From a checkpoint of a small image captioner.
Data: trained on photos of plants and fungi (iNaturalist), 90422 training examples.
Rows from block 6 of the image encoder of a small image captioner, named by matrix and row number. Rows with one number belong to one channel. Each number is 128 + 32 x the weight over its row's rms, rounded and kept within 0 to 255. All counts start at 0. After the name is the row's rms in percent of the matrix's.
After each channel's rows are labels from the 100 images, of 14976, where the channel reaches its highest value: "strongest on" is what is common among them. Only what is clearly more common there than usual is listed. The data: photos of plants and fungi (iNaturalist). In brackets: how many of the 100.
# convs0: expand pointwise conv (encoder.blocks.6.convs.0.weight, 256x64x1x1), inputs 0-63
# convs1: depthwise 3x3 conv, stride 2 (encoder.blocks.6.convs.1.weight, 256x1x3x3), a 3x3 kernel
# convs2: project pointwise conv (encoder.blocks.6.convs.2.weight, 128x256x1x1, transposed), outputs 0-127

convs0.136 098 [166  79 174  66 153 152 144  84 185  99 123 156 115 114  48 120 121 152 126 170 169  98 117 148 125 110 143 101 126 125  94 158  55 185 108 123 164 128 114 160 177 107 130 119 107 111 139 135 123 189  97 161 130 158 153 117 109 145 167 199 131 111 142  91]
convs1.136 097 [142 139 103 166  83  69 158 149 120]
convs2.136 091 [ 76 138  83 126  83 104  73 164 129 161 111 151 123 166 183  84 124 181 109 116 129  91 186 172 120 117 154 140  90 149 166  86 113 120 183 174 100 108 124 132 175 126 105 100  40  99  93 136  74 128  97 150 133 117 123 105 154 152  82  78  72 152  60  69  86 102 123 134 141 166 101 131 116 118 129 151 111 133  85  86 118 182 197 109 128 121 107 141  85 109 124 113  93 112  89 117 144 130 100  91 126 196 111 111 125 127 118 170 135 127 114 139 172  76 151 139 138  53 108 119  88 174 155 138 132 125 126 171]
strongest on: class Liliopsida (26)

convs0.171 097 [137 102 112 106 191 188  93  58 134  89 199 126 135 126  93 140 102 160 139 160 115 163 150 127  86 138 160 112  94 128 159 132  89 189 146 133 174 179 110 121 126 136 126  46 138 214 135 155  99 126 121 167 128 123 107 113 130 106 135 154 113 108 141  91]
convs1.171 081 [148  98 132 138  74  68 148 154 142]
convs2.171 099 [ 88 127 113 159  94 121 130 135  87 126  66 100 173 116 173 112 114 111 152 139 141 134 185 203 104 143 105 129 129  77 145 132 114 136 203 158 120 142  87 110 122 126 116  96 106 126  96 181 169 176 144 121 137 112 175 128  92 173 110 134 135  75  84 134 126 147 149 178 138 118 100 156 184  80 181 133 115 161 154  71 113 137 123 140 120 155  84 104 123 140 113  46 108 132 159 113 163 145  71  85  74 194 138 131 107 106 137 124 158 107  85  89 142 113 141 204 164 123  71 160  75 163 163 110 143 118 178  96]
strongest on: class Liliopsida (25)

convs0.210 099 [128 140 132 179  46 130 130 107 110 186  94 135 136  95 111 127 164 130 125 127  85 132  79 124 128 133 106  84 125 136  89 151 130 116 106 132 105  44 160 111 167 107 181 194  99  99 107 159 151  62 142 107  76 164 113 106  85 174 120 143 145 162  91 133]
convs1.210 098 [133 146 152 176 180 101  95 150 160]
convs2.210 105 [160 132 113 166  70 141 150 144 109  53 146 151 108 130  99 107  76 119 132  55  85 135 112 102 122 149 179  82 161 111 117 126  92 134  85 146 117 131 122 153 134 206 108 144 186 133  84 133 123 121  79 153 127 154 123  75 119 132  90 155 129 163 106 145 110  92 168 151 217 117 147 179 140  91  97 121 128 172  75 169 118 221  97 105 163 136 124 120 136 123 114  68  86 150 101 126 143  93  71 139  86 129 139 138  78 122 107 146 141 124  92 161 125 165 101 157 131  76 155 171 192 123 144 174 129  97 127 124]
strongest on: order Lamiales (25)

convs0.229 108 [ 90 117 120 154 128 108 148 142 122 154 160  91 139 123 141 168 159 114 125 100 129 155 152 185 123 198 126 155 102 122 166  94 148 145 173 169  68  75  80 124 113 194 137 109  87  91 112 105 119  44  96 178 158  87 107 168 123 154  87 166 118 130 153 138]
convs1.229 104 [121 148 114 173 145 178 153 175 156]
convs2.229 124 [124 151 111 105 112 180 180 107 135  58  95  81 131 101 189 102  77 109 139 115  98 183 116  81 118 159 135 130 157  93 176 154  96 175 119 168 178 178 153 140 135 159 155 169 124 117 154 125 148 166  59  82 122 141 161 150  93 162 130 201  92  85  96 137 168 144 140 164 118 153 133 153 124 128 158 107 100 181 151 144 162 148 119  90 102 137  97 121 191 160 102 133 146 112 158 185 115 137 119 187 146 141 117 114 132 114 183 162 121  87 111 158 149 179 189 136  66  85 101 151  80 126 153 104 144 112 172 136]
strongest on: order Asterales (29); family: Asteraceae (29)

convs0.233 099 [122 146 132 148 125 168 151 148 110 145 121 106 115 136 111  75 138 139  90 106 136 122  51 218 135 129  98 128 131 158 149 131 116 123 130 150 105 134  51 148  69 178 143  81 144 178  99 122 110 110 155 162 217 118 132 175 121 105 148  84 154  78 150 110]
convs1.233 100 [148 134 142 125 115  94  86  60  98]
convs2.233 088 [195 111 140 102 111  93 118 159  50 137 159 114 151  91 119 107 148  98  76  85  93 129 125  88  82 158 152 106 136 118 142 153 123 145 128 118 108 127 112  90 122 141 143 124 203  41 159 119 171 107 190 182 113 132  95 116 147 201 113  82 142 117 146 106 141 133 108  83 212 194 149 151 111  98 130  70 132  93 203 113 155 181 117 114 155 149 138 149 165  90 132 136 142 108 116  77 160 129 175 113 103 102 166 143  76 163 143 117  71 181 141 121 127 125 121 128 145 144  78  96 151 105 129  88 111 132 123 114]
strongest on: order Ranunculales (25)

convs0.209 096 [117 116 105  97 149 152 121  82 155  67 173 139 109 128  90  97 109 191 140 215 160 153 150 155 104 143 166 150 131 130 178 118 112 184 131 157 127 130 101 127 105 192 153 110 147 203 164  77 135 132 140 143 136  72 139 125 139 129 137 138 132  93 200 124]
convs1.209 097 [170 113 153 179 160 153 159 160 146]
convs2.209 082 [136 103 151 114 132 131 144 110 132 166  72 151 112 143 119 106 117 188  99  99 123 131 172 163  64 132  91 117 115 143 101 132 122 131 184 126 142  76  68 171 119 142 148 135  94  68  91 120 109 120 143 127 154 159 138 140  61 199 137 124 124 144 109  80 114  84 135  65 126 149 136 132  93  90 160 104 102 169 150 193  91 162 128 153  80 176 138 188 172  96 130 140 155 124  96 114 102 153 121  98 180 146  98 178 133 168 167 177 148 153 104  77 112 190 133 174 109 154 104 122 189 102  87 164 103  91 130 188]
strongest on: class Liliopsida (26)

convs0.117 102 [121 183  45 183  90  99 142 136 153  87 147 103 160 172 130  70 114  85 127 123 163 160 114 136 130 137 124 143 157 140  97 126 199 128 149 178 105 183 168 117  63 130 128 141  72 119 121 107 105 137 115 148 105 103 125 130  91  71 133 100 113  75  91 123]
convs1.117 102 [169 172  90 142  98 152  80 129 144]
convs2.117 102 [135 110  55 145 154 145  71 153 133 136 162 170  97 199 137  92 100 141 141 172 124 142 102 159 137  75 117 116 154 138  75 105  84  96 153 163 152 113 117 134 173 116 122 121 177 175  70 121 175 127 111 161 124  43 144 116 144  82 106 151 125 137 166 137 137 154 122 135  86  74 173 104  67 130 160 138 128 125 111  85  84 106 138 153 132 143 110  83 124 162  97 155 134 128 169 184  91  97  91 153  88  99 117 160 123  86  85  84 116 117 129  91 106 158 128 111 135 117 129 165 132  54 188 167  86  99  61 103]
strongest on: order Lamiales (25)

convs0.183 109 [ 89 155 109 171  70 101 193 119 158 167 137 122  97 116 131 169 142 101 107 126 111 152 110 145 100 179 154 153  84 145 177 112 197  75 130 201 116 140 150 102 106 165 151 113 121 127 114 141 100 168 133 124  96  95  76 127 114 143 157 171 109  81 193 111]
convs1.183 101 [140 101  71 119 140 183 149 164 120]
convs2.183 137 [136  80  83 165 179 149  91 139 136 131 134 134 163 131 146 146 140 160 131 142 130 151 167 110  98  56  78 135 189 137  96 133  89 142 160 159 174 123 110 142 148 122  84 146  91 154 114 131 169 124 145 116 183  79 186 115 113 120  90  94  66 110 149 135 142 122 123 190  65  99 103 145 128 136 205 140 168 121 172  82 189  84 104 182 137 134 117 142 111 161 114 159 173 107 178 143  53  91  94 113 136  85 107 129 126 121 136 131 132  61 117 141 133 120 157 158 165 137 101 182 116 107 184 169  91  98 170 147]
strongest on: order Asterales (30); family: Asteraceae (28)

convs0.219 096 [115  76 160 101  79 118 189  98 107 116 128 114 124 118 107 159 189 101  94  85  90 149 139 114 166 186  96 187 109 107 172 182 125 104 126 103 122 103 146  94 114 161 176  94 149 147 103  84 156 100 172 149 101  69 183  92 110 162 117 145 160 139 129 121]
convs1.219 081 [158 157 151 175 146 191 106 130 127]
convs2.219 104 [129 107 107 125 158 146 138 107 176  75 100  70 176 124 152 140 137 101 181  64  52 161  65  98  81 129 192 107 114 116 112  99  92 137 105 166 129 141 151 111  61 172 134 137 139 102 167 109 148 155  73 164 129 125 147 102 127 113  95 151 108 134  82 134 134  45 139 101 175 138 185 134 135  86  94  83  47 129 179 136  98 122 103 141 127 131  98 133 133 134 131 128 103 123 136 127 157 111 131 132 134  93 150 126  76  92 119 130  24 124  94 105 128 173 135  95 164 155 121  94 137 157  97 190 129 165 135 133]
strongest on: order Asterales (30); family: Asteraceae (28)

convs0.214 092 [115 122 154  67 139 164 107  94 135  74 147 125 115 125 112 112 121  55 122 146 106 166  74 146  67 135 104 136 164 100 137 129  94 183 150 105 153 160 111 126 175 139 125 176 129 143  70 106 119 145 203 154 142 166  93 151 161 184 156 167  75  98 132 137]
convs1.214 087 [101 124  75 114 107  89 164  86 108]
convs2.214 100 [123 129  51 173  91 156 148 155  91  94 113  99  73 153 170 100 110 132 154 155 152 149 107 187  98 107 129 113 109 113 123 114 114 143  97 104 136 115 106 134 166 199  87 107 136 161 116 101 160 111 117 131 186  69 149 113 144 143 111 100 138 140 144 114  88 109  89 164 129  58 113  91 122 123  56 146  86 138 183 112 149  92  96  87 124 133 123 110  88 155  85  73 100  84 133 165  95  97 124  98  96 125 137  56 154 150 115 130 143  52 112  94 142 182 123 191 175  96 131 178 192 160 142 120 140 155 109 107]
strongest on: class Liliopsida (26)