python train.py --crop_scale_min=1 --horizontal_flip=true --tokenizer="word" --encoder_norm="batchnorm" --encoder_depths=[3, 3, 3] --encoder_widths=[32, 64, 128] --decoder_width=256 --decoder_qk_norm=false --decoder_cross_attention_every=2 --beta1=0.9 --grad_clip=0.5 --epochs=3.3
Rows from block 5 of the image encoder of a small image captioner, named by matrix and row number. Rows with one number belong to one channel. Each number is 50 + 10 x the weight over its row's rms, rounded and kept within 0 to 99. All counts start at 0.
After each channel's rows are labels from the 100 images, of 14976, where the channel reaches its highest value: "place" is the part of the image that holds the peak. Only what is clearly more common there than usual is listed. The data: photos of plants and fungi (iNaturalist). In brackets: how many of the 100.
# convs0: expand 3x3 conv (encoder.blocks.5.convs.0.weight, 256x64x3x3, each kernel summed), inputs 0-63
# convs1: project pointwise conv (encoder.blocks.5.convs.1.weight, 64x256x1x1, transposed), outputs 0-63

convs0.85:54 70 54 48 37 59 38 52 59 58 43 55 56 39 55 39 39 57 58 52 47 58 46 54 53 51 70 52 55 42 40 34 48 51 58 59 43 56 49 70 56 35 28 57 64 55 47 54 48 53 44 56 46 59 21 46 52 41 32 56 38 48 35 32
convs1.85:65 47 41 48 52 49 40 58 45 41 55 54 37 61 42 36 76 56 71 46 40 58 55 50 42 57 56 52 65 41 62 55 59 49 52 53 49 46 46 39 39 49 35 53 60 33 31 64 46 50 65 50 55 53 54 65 56 72 51 56 44 40 29 46
place: top left (62)

convs0.70:53 49 53 55 44 58 41 32 63 42 46 41 52 41 39 43 53 55 41 41 43 69 36 34 47 42 52 47 58 48 30 43 48 63 51 35 57 56 45 53 69 37 36 56 58 51 44 72 50 47 46 50 40 72 43 39 57 68 46 62 42 53 35 39
convs1.70:57 40 49 22 57 41 37 64 46 30 50 48 51 37 50 52 65 39 46 53 45 59 59 53 22 41 59 60 62 49 53 42 54 58 36 43 52 62 66 52 66 49 41 53 55 53 51 59 57 27 53 47 50 64 56 48 61 64 56 55 53 51 39 49
place: top left (52)

convs0.188:52 56 62 60 49 46 48 60 25 54 46 34 59 45 49 47 72 39 49 44 39 33 41 51 59 61 34 53 35 64 48 51 50 37 54 48 36 52 56 55 43 52 51 58 37 48 46 52 67 35 69 53 53 46 67 67 46 33 42 39 55 54 47 62
convs1.188:47 51 55 59 33 44 64 29 38 51 52 39 43 47 72 56 50 36 46 55 59 52 40 52 45 34 41 49 47 47 55 46 46 63 74 41 62 47 38 36 51 33 58 62 56 61 54 49 35 49 45 57 54 60 42 46 51 66 45 33 42 33 54 64
place: centre (45)

convs0.173:46 70 48 49 50 62 44 46 54 47 51 49 51 44 60 45 39 59 53 54 51 44 46 53 55 46 83 58 51 46 46 23 51 54 69 58 40 48 33 67 53 41 35 44 53 47 41 47 37 51 48 59 58 57 37 53 56 46 40 57 34 35 45 28
convs1.173:76 51 63 32 50 55 55 47 42 38 64 50 41 52 28 53 54 45 56 53 36 54 49 60 45 62 49 56 58 53 51 44 66 55 49 51 65 54 52 40 34 34 45 49 60 41 43 57 42 49 71 41 68 54 41 58 61 47 57 60 30 53 37 53
place: top left (67)

convs0.253:53 29 50 52 42 54 43 30 41 48 69 48 32 55 30 54 53 48 49 58 53 53 46 71 36 49 45 48 42 52 67 64 35 50 42 36 66 58 48 34 51 46 47 52 44 58 76 51 43 54 63 46 38 50 55 45 50 59 56 62 46 60 53 36
convs1.253:56 41 43 41 60 58 56 59 38 63 55 39 51 44 58 52 58 39 50 54 40 60 57 48 56 66 43 64 24 41 47 60 35 44 67 42 38 42 43 56 53 62 50 37 49 60 31 43 62 40 44 61 45 32 68 49 62 52 51 48 38 51 64 61
place: top centre (28)

convs0.241:39 44 51 54 63 44 50 40 56 48 62 72 37 58 43 60 38 52 54 65 59 46 57 52 40 43 50 47 49 46 47 68 48 40 27 62 52 48 49 36 42 66 66 40 42 46 57 37 32 52 28 42 55 39 47 34 36 45 58 53 52 53 64 60
convs1.241:53 41 45 49 58 67 45 39 62 46 49 47 64 23 43 49 63 35 60 50 61 58 60 56 55 59 50 49 51 41 47 62 47 38 59 47 53 36 52 51 47 64 49 50 42 43 50 52 57 56 61 46 53 26 71 53 53 39 67 51 70 74 42 57
place: centre (37)

convs0.46:41 35 37 44 50 51 60 42 60 40 65 74 34 65 44 54 46 50 42 65 55 49 44 57 39 39 49 47 48 51 56 66 58 39 32 62 68 45 46 37 46 51 54 43 59 38 64 49 44 59 45 42 44 41 56 40 32 44 65 57 42 61 67 52
convs1.46:48 39 53 46 56 62 49 48 68 57 66 52 67 39 43 47 64 50 70 55 47 53 61 60 38 63 41 40 31 38 52 66 38 46 35 61 45 30 50 50 56 58 55 48 42 47 52 47 80 56 49 44 42 40 63 54 54 53 43 54 49 65 48 51
place: middle right (29)

convs0.21:63 49 67 43 43 56 40 53 56 64 43 58 56 37 45 50 44 53 59 42 39 52 60 43 57 52 44 49 63 46 31 46 53 71 57 34 40 62 61 58 69 43 36 65 57 35 32 67 52 56 56 54 40 57 48 52 46 57 38 44 39 66 41 40
convs1.21:60 26 51 46 41 56 52 51 62 64 44 57 49 62 69 55 53 49 41 62 49 35 40 45 57 51 41 50 39 61 74 58 54 57 47 49 63 38 61 52 47 42 61 32 40 37 64 43 46 33 45 54 58 40 41 44 46 52 52 74 40 48 51 58
place: centre (42)

convs0.225:46 36 53 40 52 63 44 27 53 45 54 32 46 50 39 58 61 56 37 50 49 60 47 64 53 40 44 52 29 51 69 45 28 63 47 35 69 39 36 43 56 39 46 48 56 71 58 47 43 47 58 65 46 56 50 55 53 63 52 62 41 46 53 49
convs1.225:49 56 47 44 60 65 50 58 55 44 61 38 43 45 47 60 48 30 58 65 56 68 64 61 42 58 44 57 36 41 61 60 36 66 51 64 43 43 60 63 50 58 45 30 46 65 48 61 50 42 60 70 73 42 59 48 52 52 49 41 48 51 61 52
place: top left (50)

convs0.80:53 53 45 55 43 52 56 43 30 49 50 25 54 44 58 37 69 46 51 39 42 41 36 60 61 57 40 56 38 65 51 33 58 48 79 45 48 47 59 50 47 56 46 57 36 53 35 56 58 39 77 56 54 54 52 58 57 51 45 52 54 36 45 51
convs1.80:51 46 62 42 62 57 57 48 40 39 51 40 54 51 57 76 49 52 47 51 58 58 56 66 40 65 43 53 53 40 40 53 51 47 67 39 33 28 42 57 34 27 51 53 55 61 49 70 52 56 44 58 54 55 56 46 49 61 59 49 29 44 35 44
place: centre (51)

convs0.72:55 47 56 48 76 64 48 65 56 55 51 45 35 53 55 37 56 56 39 50 50 32 58 63 57 58 44 49 61 47 49 67 53 57 58 53 40 49 48 35 35 69 62 33 59 54 43 41 56 48 37 44 64 26 54 55 34 41 54 52 55 39 59 61
convs1.72:51 38 67 43 49 58 54 52 61 56 48 56 47 35 25 52 60 35 50 53 53 48 51 47 53 42 26 40 33 39 51 56 29 53 57 59 47 52 70 39 66 40 56 58 46 56 53 69 61 45 61 52 34 48 56 45 41 50 60 64 48 62 38 46
place: centre (32)

convs0.53:33 44 44 46 42 46 65 40 48 47 56 48 48 61 52 58 62 44 39 50 52 50 45 56 35 51 48 66 32 66 55 41 30 45 67 42 58 17 39 50 54 36 55 60 47 67 61 50 50 46 57 64 45 48 42 42 48 53 62 39 60 60 59 55
convs1.53:53 45 41 60 59 58 33 56 37 54 64 44 39 46 42 56 39 50 67 56 45 70 49 58 59 68 64 50 39 45 59 44 47 49 38 64 57 55 57 55 37 70 59 53 38 62 61 49 52 45 29 51 67 50 52 55 56 53 34 58 40 57 36 62
place: top centre (34); top left (28)

convs0.77:65 68 63 56 43 52 51 67 38 54 26 51 66 37 48 48 59 36 54 43 31 49 64 48 65 51 46 41 54 54 44 42 63 39 45 46 45 48 64 65 60 43 51 57 43 41 31 50 56 38 60 40 50 60 51 61 47 43 31 46 63 50 40 52
convs1.77:61 34 42 58 48 36 38 53 30 44 67 48 30 75 71 44 55 63 37 45 48 56 47 51 48 60 52 51 61 52 59 55 64 48 58 55 66 40 48 41 41 42 45 62 32 43 46 56 36 34 52 60 41 51 47 58 53 48 59 46 42 37 43 50
place: centre (49)

convs0.12:41 57 50 46 60 44 44 66 63 72 30 64 64 48 51 52 58 56 53 41 42 51 71 55 61 58 50 45 62 34 49 68 59 48 44 56 36 53 55 47 55 59 45 53 47 44 54 49 75 32 32 46 45 30 55 48 44 48 37 51 57 62 52 56
convs1.12:56 45 54 60 50 46 45 52 50 68 42 29 49 41 58 52 42 60 57 39 49 34 38 58 49 52 63 60 45 29 43 55 41 43 68 23 60 43 59 42 60 54 46 55 25 46 61 37 46 55 53 44 41 59 57 40 46 49 36 65 43 39 52 51
place: centre (37); top centre (28)

convs0.26:45 39 54 49 51 58 38 38 61 40 46 46 49 46 34 52 60 58 63 53 56 50 45 39 46 28 55 42 46 45 46 30 41 71 61 32 58 44 45 51 71 35 41 60 58 48 63 70 52 47 42 49 36 64 42 38 49 60 52 58 42 62 41 38
convs1.26:58 49 53 38 48 60 35 57 58 38 59 44 35 43 46 62 54 48 49 54 36 74 60 36 36 65 36 63 56 42 55 63 47 67 49 56 60 48 52 59 39 58 45 43 50 72 39 44 56 51 62 61 53 47 67 51 63 65 45 53 48 52 39 66
place: top left (41)

convs0.25:38 44 42 46 68 49 61 48 44 45 66 51 33 64 50 54 42 47 44 65 70 57 38 65 39 39 47 64 35 60 73 56 52 43 40 52 51 55 55 38 43 51 59 40 44 54 60 33 43 58 58 41 62 38 53 44 44 40 73 45 52 43 57 52
convs1.25:68 38 43 57 40 46 51 61 49 62 51 35 76 39 45 57 45 60 47 51 42 56 62 48 45 49 52 45 50 45 53 41 53 60 55 52 36 59 49 61 71 58 42 47 35 77 39 55 62 55 57 71 43 36 51 57 65 55 50 44 56 67 59 46
place: centre (43)

convs0.57:54 65 55 57 43 56 42 57 37 51 50 39 63 24 60 50 56 49 37 44 39 42 55 61 76 59 54 45 51 48 42 42 58 46 62 58 36 50 56 43 53 43 46 42 46 57 25 46 59 31 50 61 61 38 51 61 53 39 37 65 43 50 38 40
convs1.57:57 45 53 43 52 60 51 45 32 49 49 64 41 32 38 45 61 63 65 54 38 43 58 71 51 48 52 67 46 54 54 41 43 67 55 49 39 50 55 40 49 37 57 56 43 44 50 55 60 41 53 59 73 66 25 39 57 57 67 49 53 60 46 42
place: top centre (42); top left (26)

convs0.68:53 49 36 39 55 54 51 37 64 36 61 42 63 52 43 56 56 49 56 66 56 55 53 65 42 47 61 50 52 41 56 39 38 60 72 39 40 55 31 53 55 44 37 58 56 53 51 63 52 52 59 65 58 56 52 59 54 63 55 73 39 53 43 25
convs1.68:61 47 59 35 49 54 33 57 55 49 63 39 58 39 38 53 50 55 50 59 36 53 41 58 38 63 43 64 62 42 53 58 46 63 47 49 46 40 45 65 38 55 47 54 53 67 30 52 55 38 58 66 50 50 54 41 72 67 58 63 31 52 42 64
place: top centre (29)

convs0.84:39 51 48 41 42 53 58 56 46 55 45 39 58 48 37 40 59 61 52 49 33 48 46 55 50 59 46 55 62 41 54 54 48 53 78 54 31 52 47 66 51 68 49 42 53 65 35 57 64 33 47 58 56 47 33 51 51 36 53 41 58 28 44 28
convs1.84:59 28 54 55 68 50 41 42 38 51 45 30 38 56 51 56 34 55 52 48 39 68 62 52 51 49 66 45 65 55 54 61 71 58 54 56 49 39 42 52 50 44 48 50 46 37 48 58 50 32 47 67 51 48 62 32 49 63 55 65 38 50 53 67
place: top centre (43)

convs0.155:57 62 60 59 34 56 31 62 47 53 31 47 66 36 40 33 43 69 46 45 44 61 49 50 57 49 57 41 55 31 39 40 63 50 54 49 51 66 48 57 52 44 41 57 66 49 43 65 56 53 55 45 43 57 44 28 53 55 37 49 45 43 33 41
convs1.155:69 49 42 47 66 41 39 68 35 27 53 45 41 59 52 42 52 52 71 46 39 47 42 57 62 61 57 35 48 45 48 58 40 47 47 50 51 58 34 44 62 50 49 54 54 32 47 77 49 39 54 41 55 63 60 62 48 52 56 55 40 58 34 47
place: top left (53)

convs0.204:40 48 62 55 55 48 52 61 33 54 49 60 63 42 60 57 58 39 46 55 61 32 57 59 55 52 44 60 43 63 40 43 58 44 42 48 32 32 56 49 48 64 62 47 35 42 41 37 59 35 37 46 49 45 68 48 38 27 57 40 66 50 53 64
convs1.204:46 43 60 42 33 55 42 52 58 48 50 29 53 43 39 33 50 49 60 47 54 54 43 42 60 62 55 30 38 41 53 56 28 56 59 45 58 48 40 47 68 40 47 54 66 73 66 61 47 47 57 43 54 46 54 57 46 71 49 43 51 65 44 37
place: centre (51)

convs0.2:60 57 60 50 42 57 47 61 48 66 41 38 57 38 48 49 63 38 61 40 33 46 46 48 65 63 37 45 64 36 29 56 49 65 63 43 33 60 52 60 52 58 49 56 46 51 38 67 57 44 59 42 48 52 50 62 55 55 43 51 29 46 34 33
convs1.2:30 29 39 40 58 42 55 52 33 40 45 54 38 42 71 56 41 53 46 53 44 54 45 38 52 45 55 44 41 52 55 30 44 57 61 26 60 22 59 49 39 58 56 53 45 35 49 58 52 43 52 59 49 47 53 42 58 41 49 63 42 39 45 59
place: centre (51)

convs0.10:65 63 41 55 54 49 45 55 47 54 52 65 52 56 51 43 55 48 49 44 53 30 51 49 59 65 34 42 52 47 49 37 44 42 33 37 48 72 60 40 60 42 54 46 53 23 49 34 55 47 57 34 56 49 54 66 46 30 51 36 43 71 57 51
convs1.10:57 39 39 53 57 48 57 43 37 58 51 32 50 69 54 36 42 34 49 32 67 57 40 47 70 48 55 57 51 48 60 60 46 59 53 43 37 44 53 42 39 45 52 57 42 56 67 49 42 56 56 48 37 63 43 39 37 80 48 49 43 36 52 44
place: centre (51)

convs0.105:38 35 49 43 64 64 57 37 51 28 72 56 27 56 48 60 41 49 42 72 65 54 50 58 37 44 50 61 49 52 55 60 32 54 43 51 61 52 46 33 45 42 53 41 52 57 55 39 31 67 41 53 51 54 47 42 42 47 58 54 47 50 64 51
convs1.105:52 43 49 35 63 67 47 49 48 58 58 49 72 55 40 45 57 53 48 50 53 49 68 45 49 59 50 38 49 40 57 72 33 47 55 54 46 48 52 58 47 73 50 42 50 64 60 57 64 58 58 79 60 46 60 59 65 44 65 56 51 62 59 50
place: centre (38)

convs0.52:40 48 39 59 66 40 72 41 70 43 54 61 33 59 53 58 47 58 42 70 52 54 42 52 41 47 50 52 46 58 60 52 53 39 49 61 59 42 58 23 49 60 52 41 50 36 62 44 37 57 37 37 52 37 43 32 44 54 65 58 55 50 58 55
convs1.52:45 56 41 62 63 52 32 60 59 32 45 46 67 45 54 54 63 19 62 62 40 52 55 42 44 55 44 58 46 48 55 55 54 49 37 54 42 44 70 51 58 69 44 47 37 44 34 43 58 60 50 47 45 39 62 40 47 54 59 40 53 68 56 58
place: centre (32)

convs0.182:46 66 53 52 34 49 65 53 29 43 67 43 57 59 58 51 46 36 51 59 63 47 34 57 45 56 63 67 57 56 43 23 58 43 57 59 53 49 38 67 45 51 62 57 37 54 53 43 43 53 58 64 51 55 41 67 52 47 56 46 50 45 35 36
convs1.182:39 47 50 35 55 50 40 56 58 57 39 34 34 51 54 44 48 48 46 68 57 57 43 57 51 49 64 55 45 51 51 40 38 67 53 40 51 53 53 46 44 57 39 56 66 71 59 65 42 40 45 58 69 52 42 57 54 61 33 71 42 27 63 46
place: centre (36)

convs0.254:53 40 64 44 36 48 50 53 32 46 43 51 47 37 40 38 66 43 52 50 44 38 47 52 72 58 36 40 45 51 50 61 49 36 61 37 59 47 54 49 53 48 54 61 37 37 54 52 65 24 78 35 36 52 55 64 53 53 45 51 51 45 44 49
convs1.254:42 46 45 55 57 66 60 65 21 61 41 39 36 38 70 59 59 49 50 46 48 57 56 57 47 44 61 62 47 60 48 34 45 52 58 36 42 38 31 63 56 34 42 50 53 62 55 58 43 55 41 61 55 58 60 34 53 39 59 53 52 38 51 59
place: centre (44)

convs0.88:31 53 47 52 76 51 61 57 41 47 43 54 53 58 57 63 49 42 49 43 62 45 56 47 52 51 39 48 52 52 49 55 50 49 42 57 37 50 55 30 41 48 61 33 53 47 38 43 59 48 34 46 63 21 58 45 34 42 45 46 67 63 61 71
convs1.88:52 57 62 46 43 59 44 47 58 50 50 42 60 55 37 43 64 43 55 47 59 52 46 56 43 58 63 30 58 43 46 65 32 57 40 46 64 77 55 67 57 43 47 44 51 71 59 39 54 54 58 41 50 59 54 76 60 57 44 66 62 57 50 44
place: centre (41)

convs0.235:41 57 49 42 74 52 56 59 58 51 61 51 46 32 57 41 48 50 47 59 43 48 53 64 44 61 62 75 48 56 42 47 42 61 65 61 29 62 49 51 32 59 46 40 57 58 42 38 57 48 40 60 55 30 47 65 52 43 49 62 51 49 60 36
convs1.235:59 37 70 57 40 67 72 43 44 54 53 57 43 43 37 70 60 43 63 56 41 55 47 58 53 63 52 42 53 29 62 59 46 62 56 37 44 58 45 46 63 61 56 58 49 45 34 57 46 44 49 49 49 61 45 30 54 63 49 69 59 52 55 60
place: top centre (50); top left (28)

convs0.35:61 53 41 65 53 43 58 72 59 52 56 61 50 56 45 57 64 60 63 45 32 50 57 41 50 56 41 46 72 39 31 63 61 47 48 52 40 48 63 56 52 54 41 49 42 26 48 51 54 56 30 35 39 49 59 43 59 60 56 48 55 69 56 42
convs1.35:54 63 53 40 61 48 45 40 43 54 44 59 61 63 54 65 49 49 37 56 70 60 43 44 53 51 59 59 27 46 56 28 42 56 42 34 56 44 39 38 56 51 56 42 32 60 61 49 54 54 45 59 56 31 44 38 62 66 41 49 50 49 71 58
place: centre (45)

convs0.28:60 70 47 56 42 52 37 63 55 68 29 51 69 53 46 35 52 64 51 44 34 53 58 44 64 58 63 46 49 38 42 42 65 49 47 52 32 57 51 66 57 40 39 63 56 48 42 56 60 41 43 47 34 50 57 48 55 47 32 47 41 51 33 41
convs1.28:63 59 43 47 51 49 53 71 36 50 44 49 57 71 60 43 40 40 54 35 53 44 47 62 65 41 68 46 59 32 53 50 31 55 44 45 48 39 32 30 50 53 56 62 39 32 57 66 51 56 39 40 48 61 60 43 66 50 53 59 49 54 47 50
place: centre (50)

convs0.36:66 62 57 49 35 43 61 70 31 62 42 49 57 49 51 51 58 57 56 50 38 51 41 50 63 62 44 43 64 49 41 41 59 45 56 59 42 64 62 46 45 62 46 50 56 40 43 53 47 40 69 38 55 59 72 66 50 29 45 62 56 55 36 52
convs1.36:54 48 46 48 36 35 47 46 50 45 58 46 26 56 55 53 51 47 40 43 38 55 43 41 41 41 48 60 52 50 81 53 55 45 75 57 46 32 33 45 39 32 68 53 60 49 41 55 36 40 56 41 52 49 31 40 51 50 50 52 55 41 63 54
place: centre (36)

convs0.55:46 52 53 45 45 63 37 32 38 46 47 30 45 44 48 40 53 61 51 52 48 43 42 49 62 38 62 48 39 49 52 42 36 70 65 36 53 63 41 56 63 32 31 52 72 55 50 61 53 48 58 53 55 68 40 60 61 42 47 54 44 44 32 43
convs1.55:62 47 60 45 47 57 54 58 45 28 66 44 42 56 46 44 55 39 48 37 31 62 38 59 56 37 41 45 46 48 67 60 59 44 45 40 67 37 66 48 49 51 49 47 53 59 41 84 40 45 54 63 60 59 39 50 41 55 63 47 48 44 42 57
place: top left (64)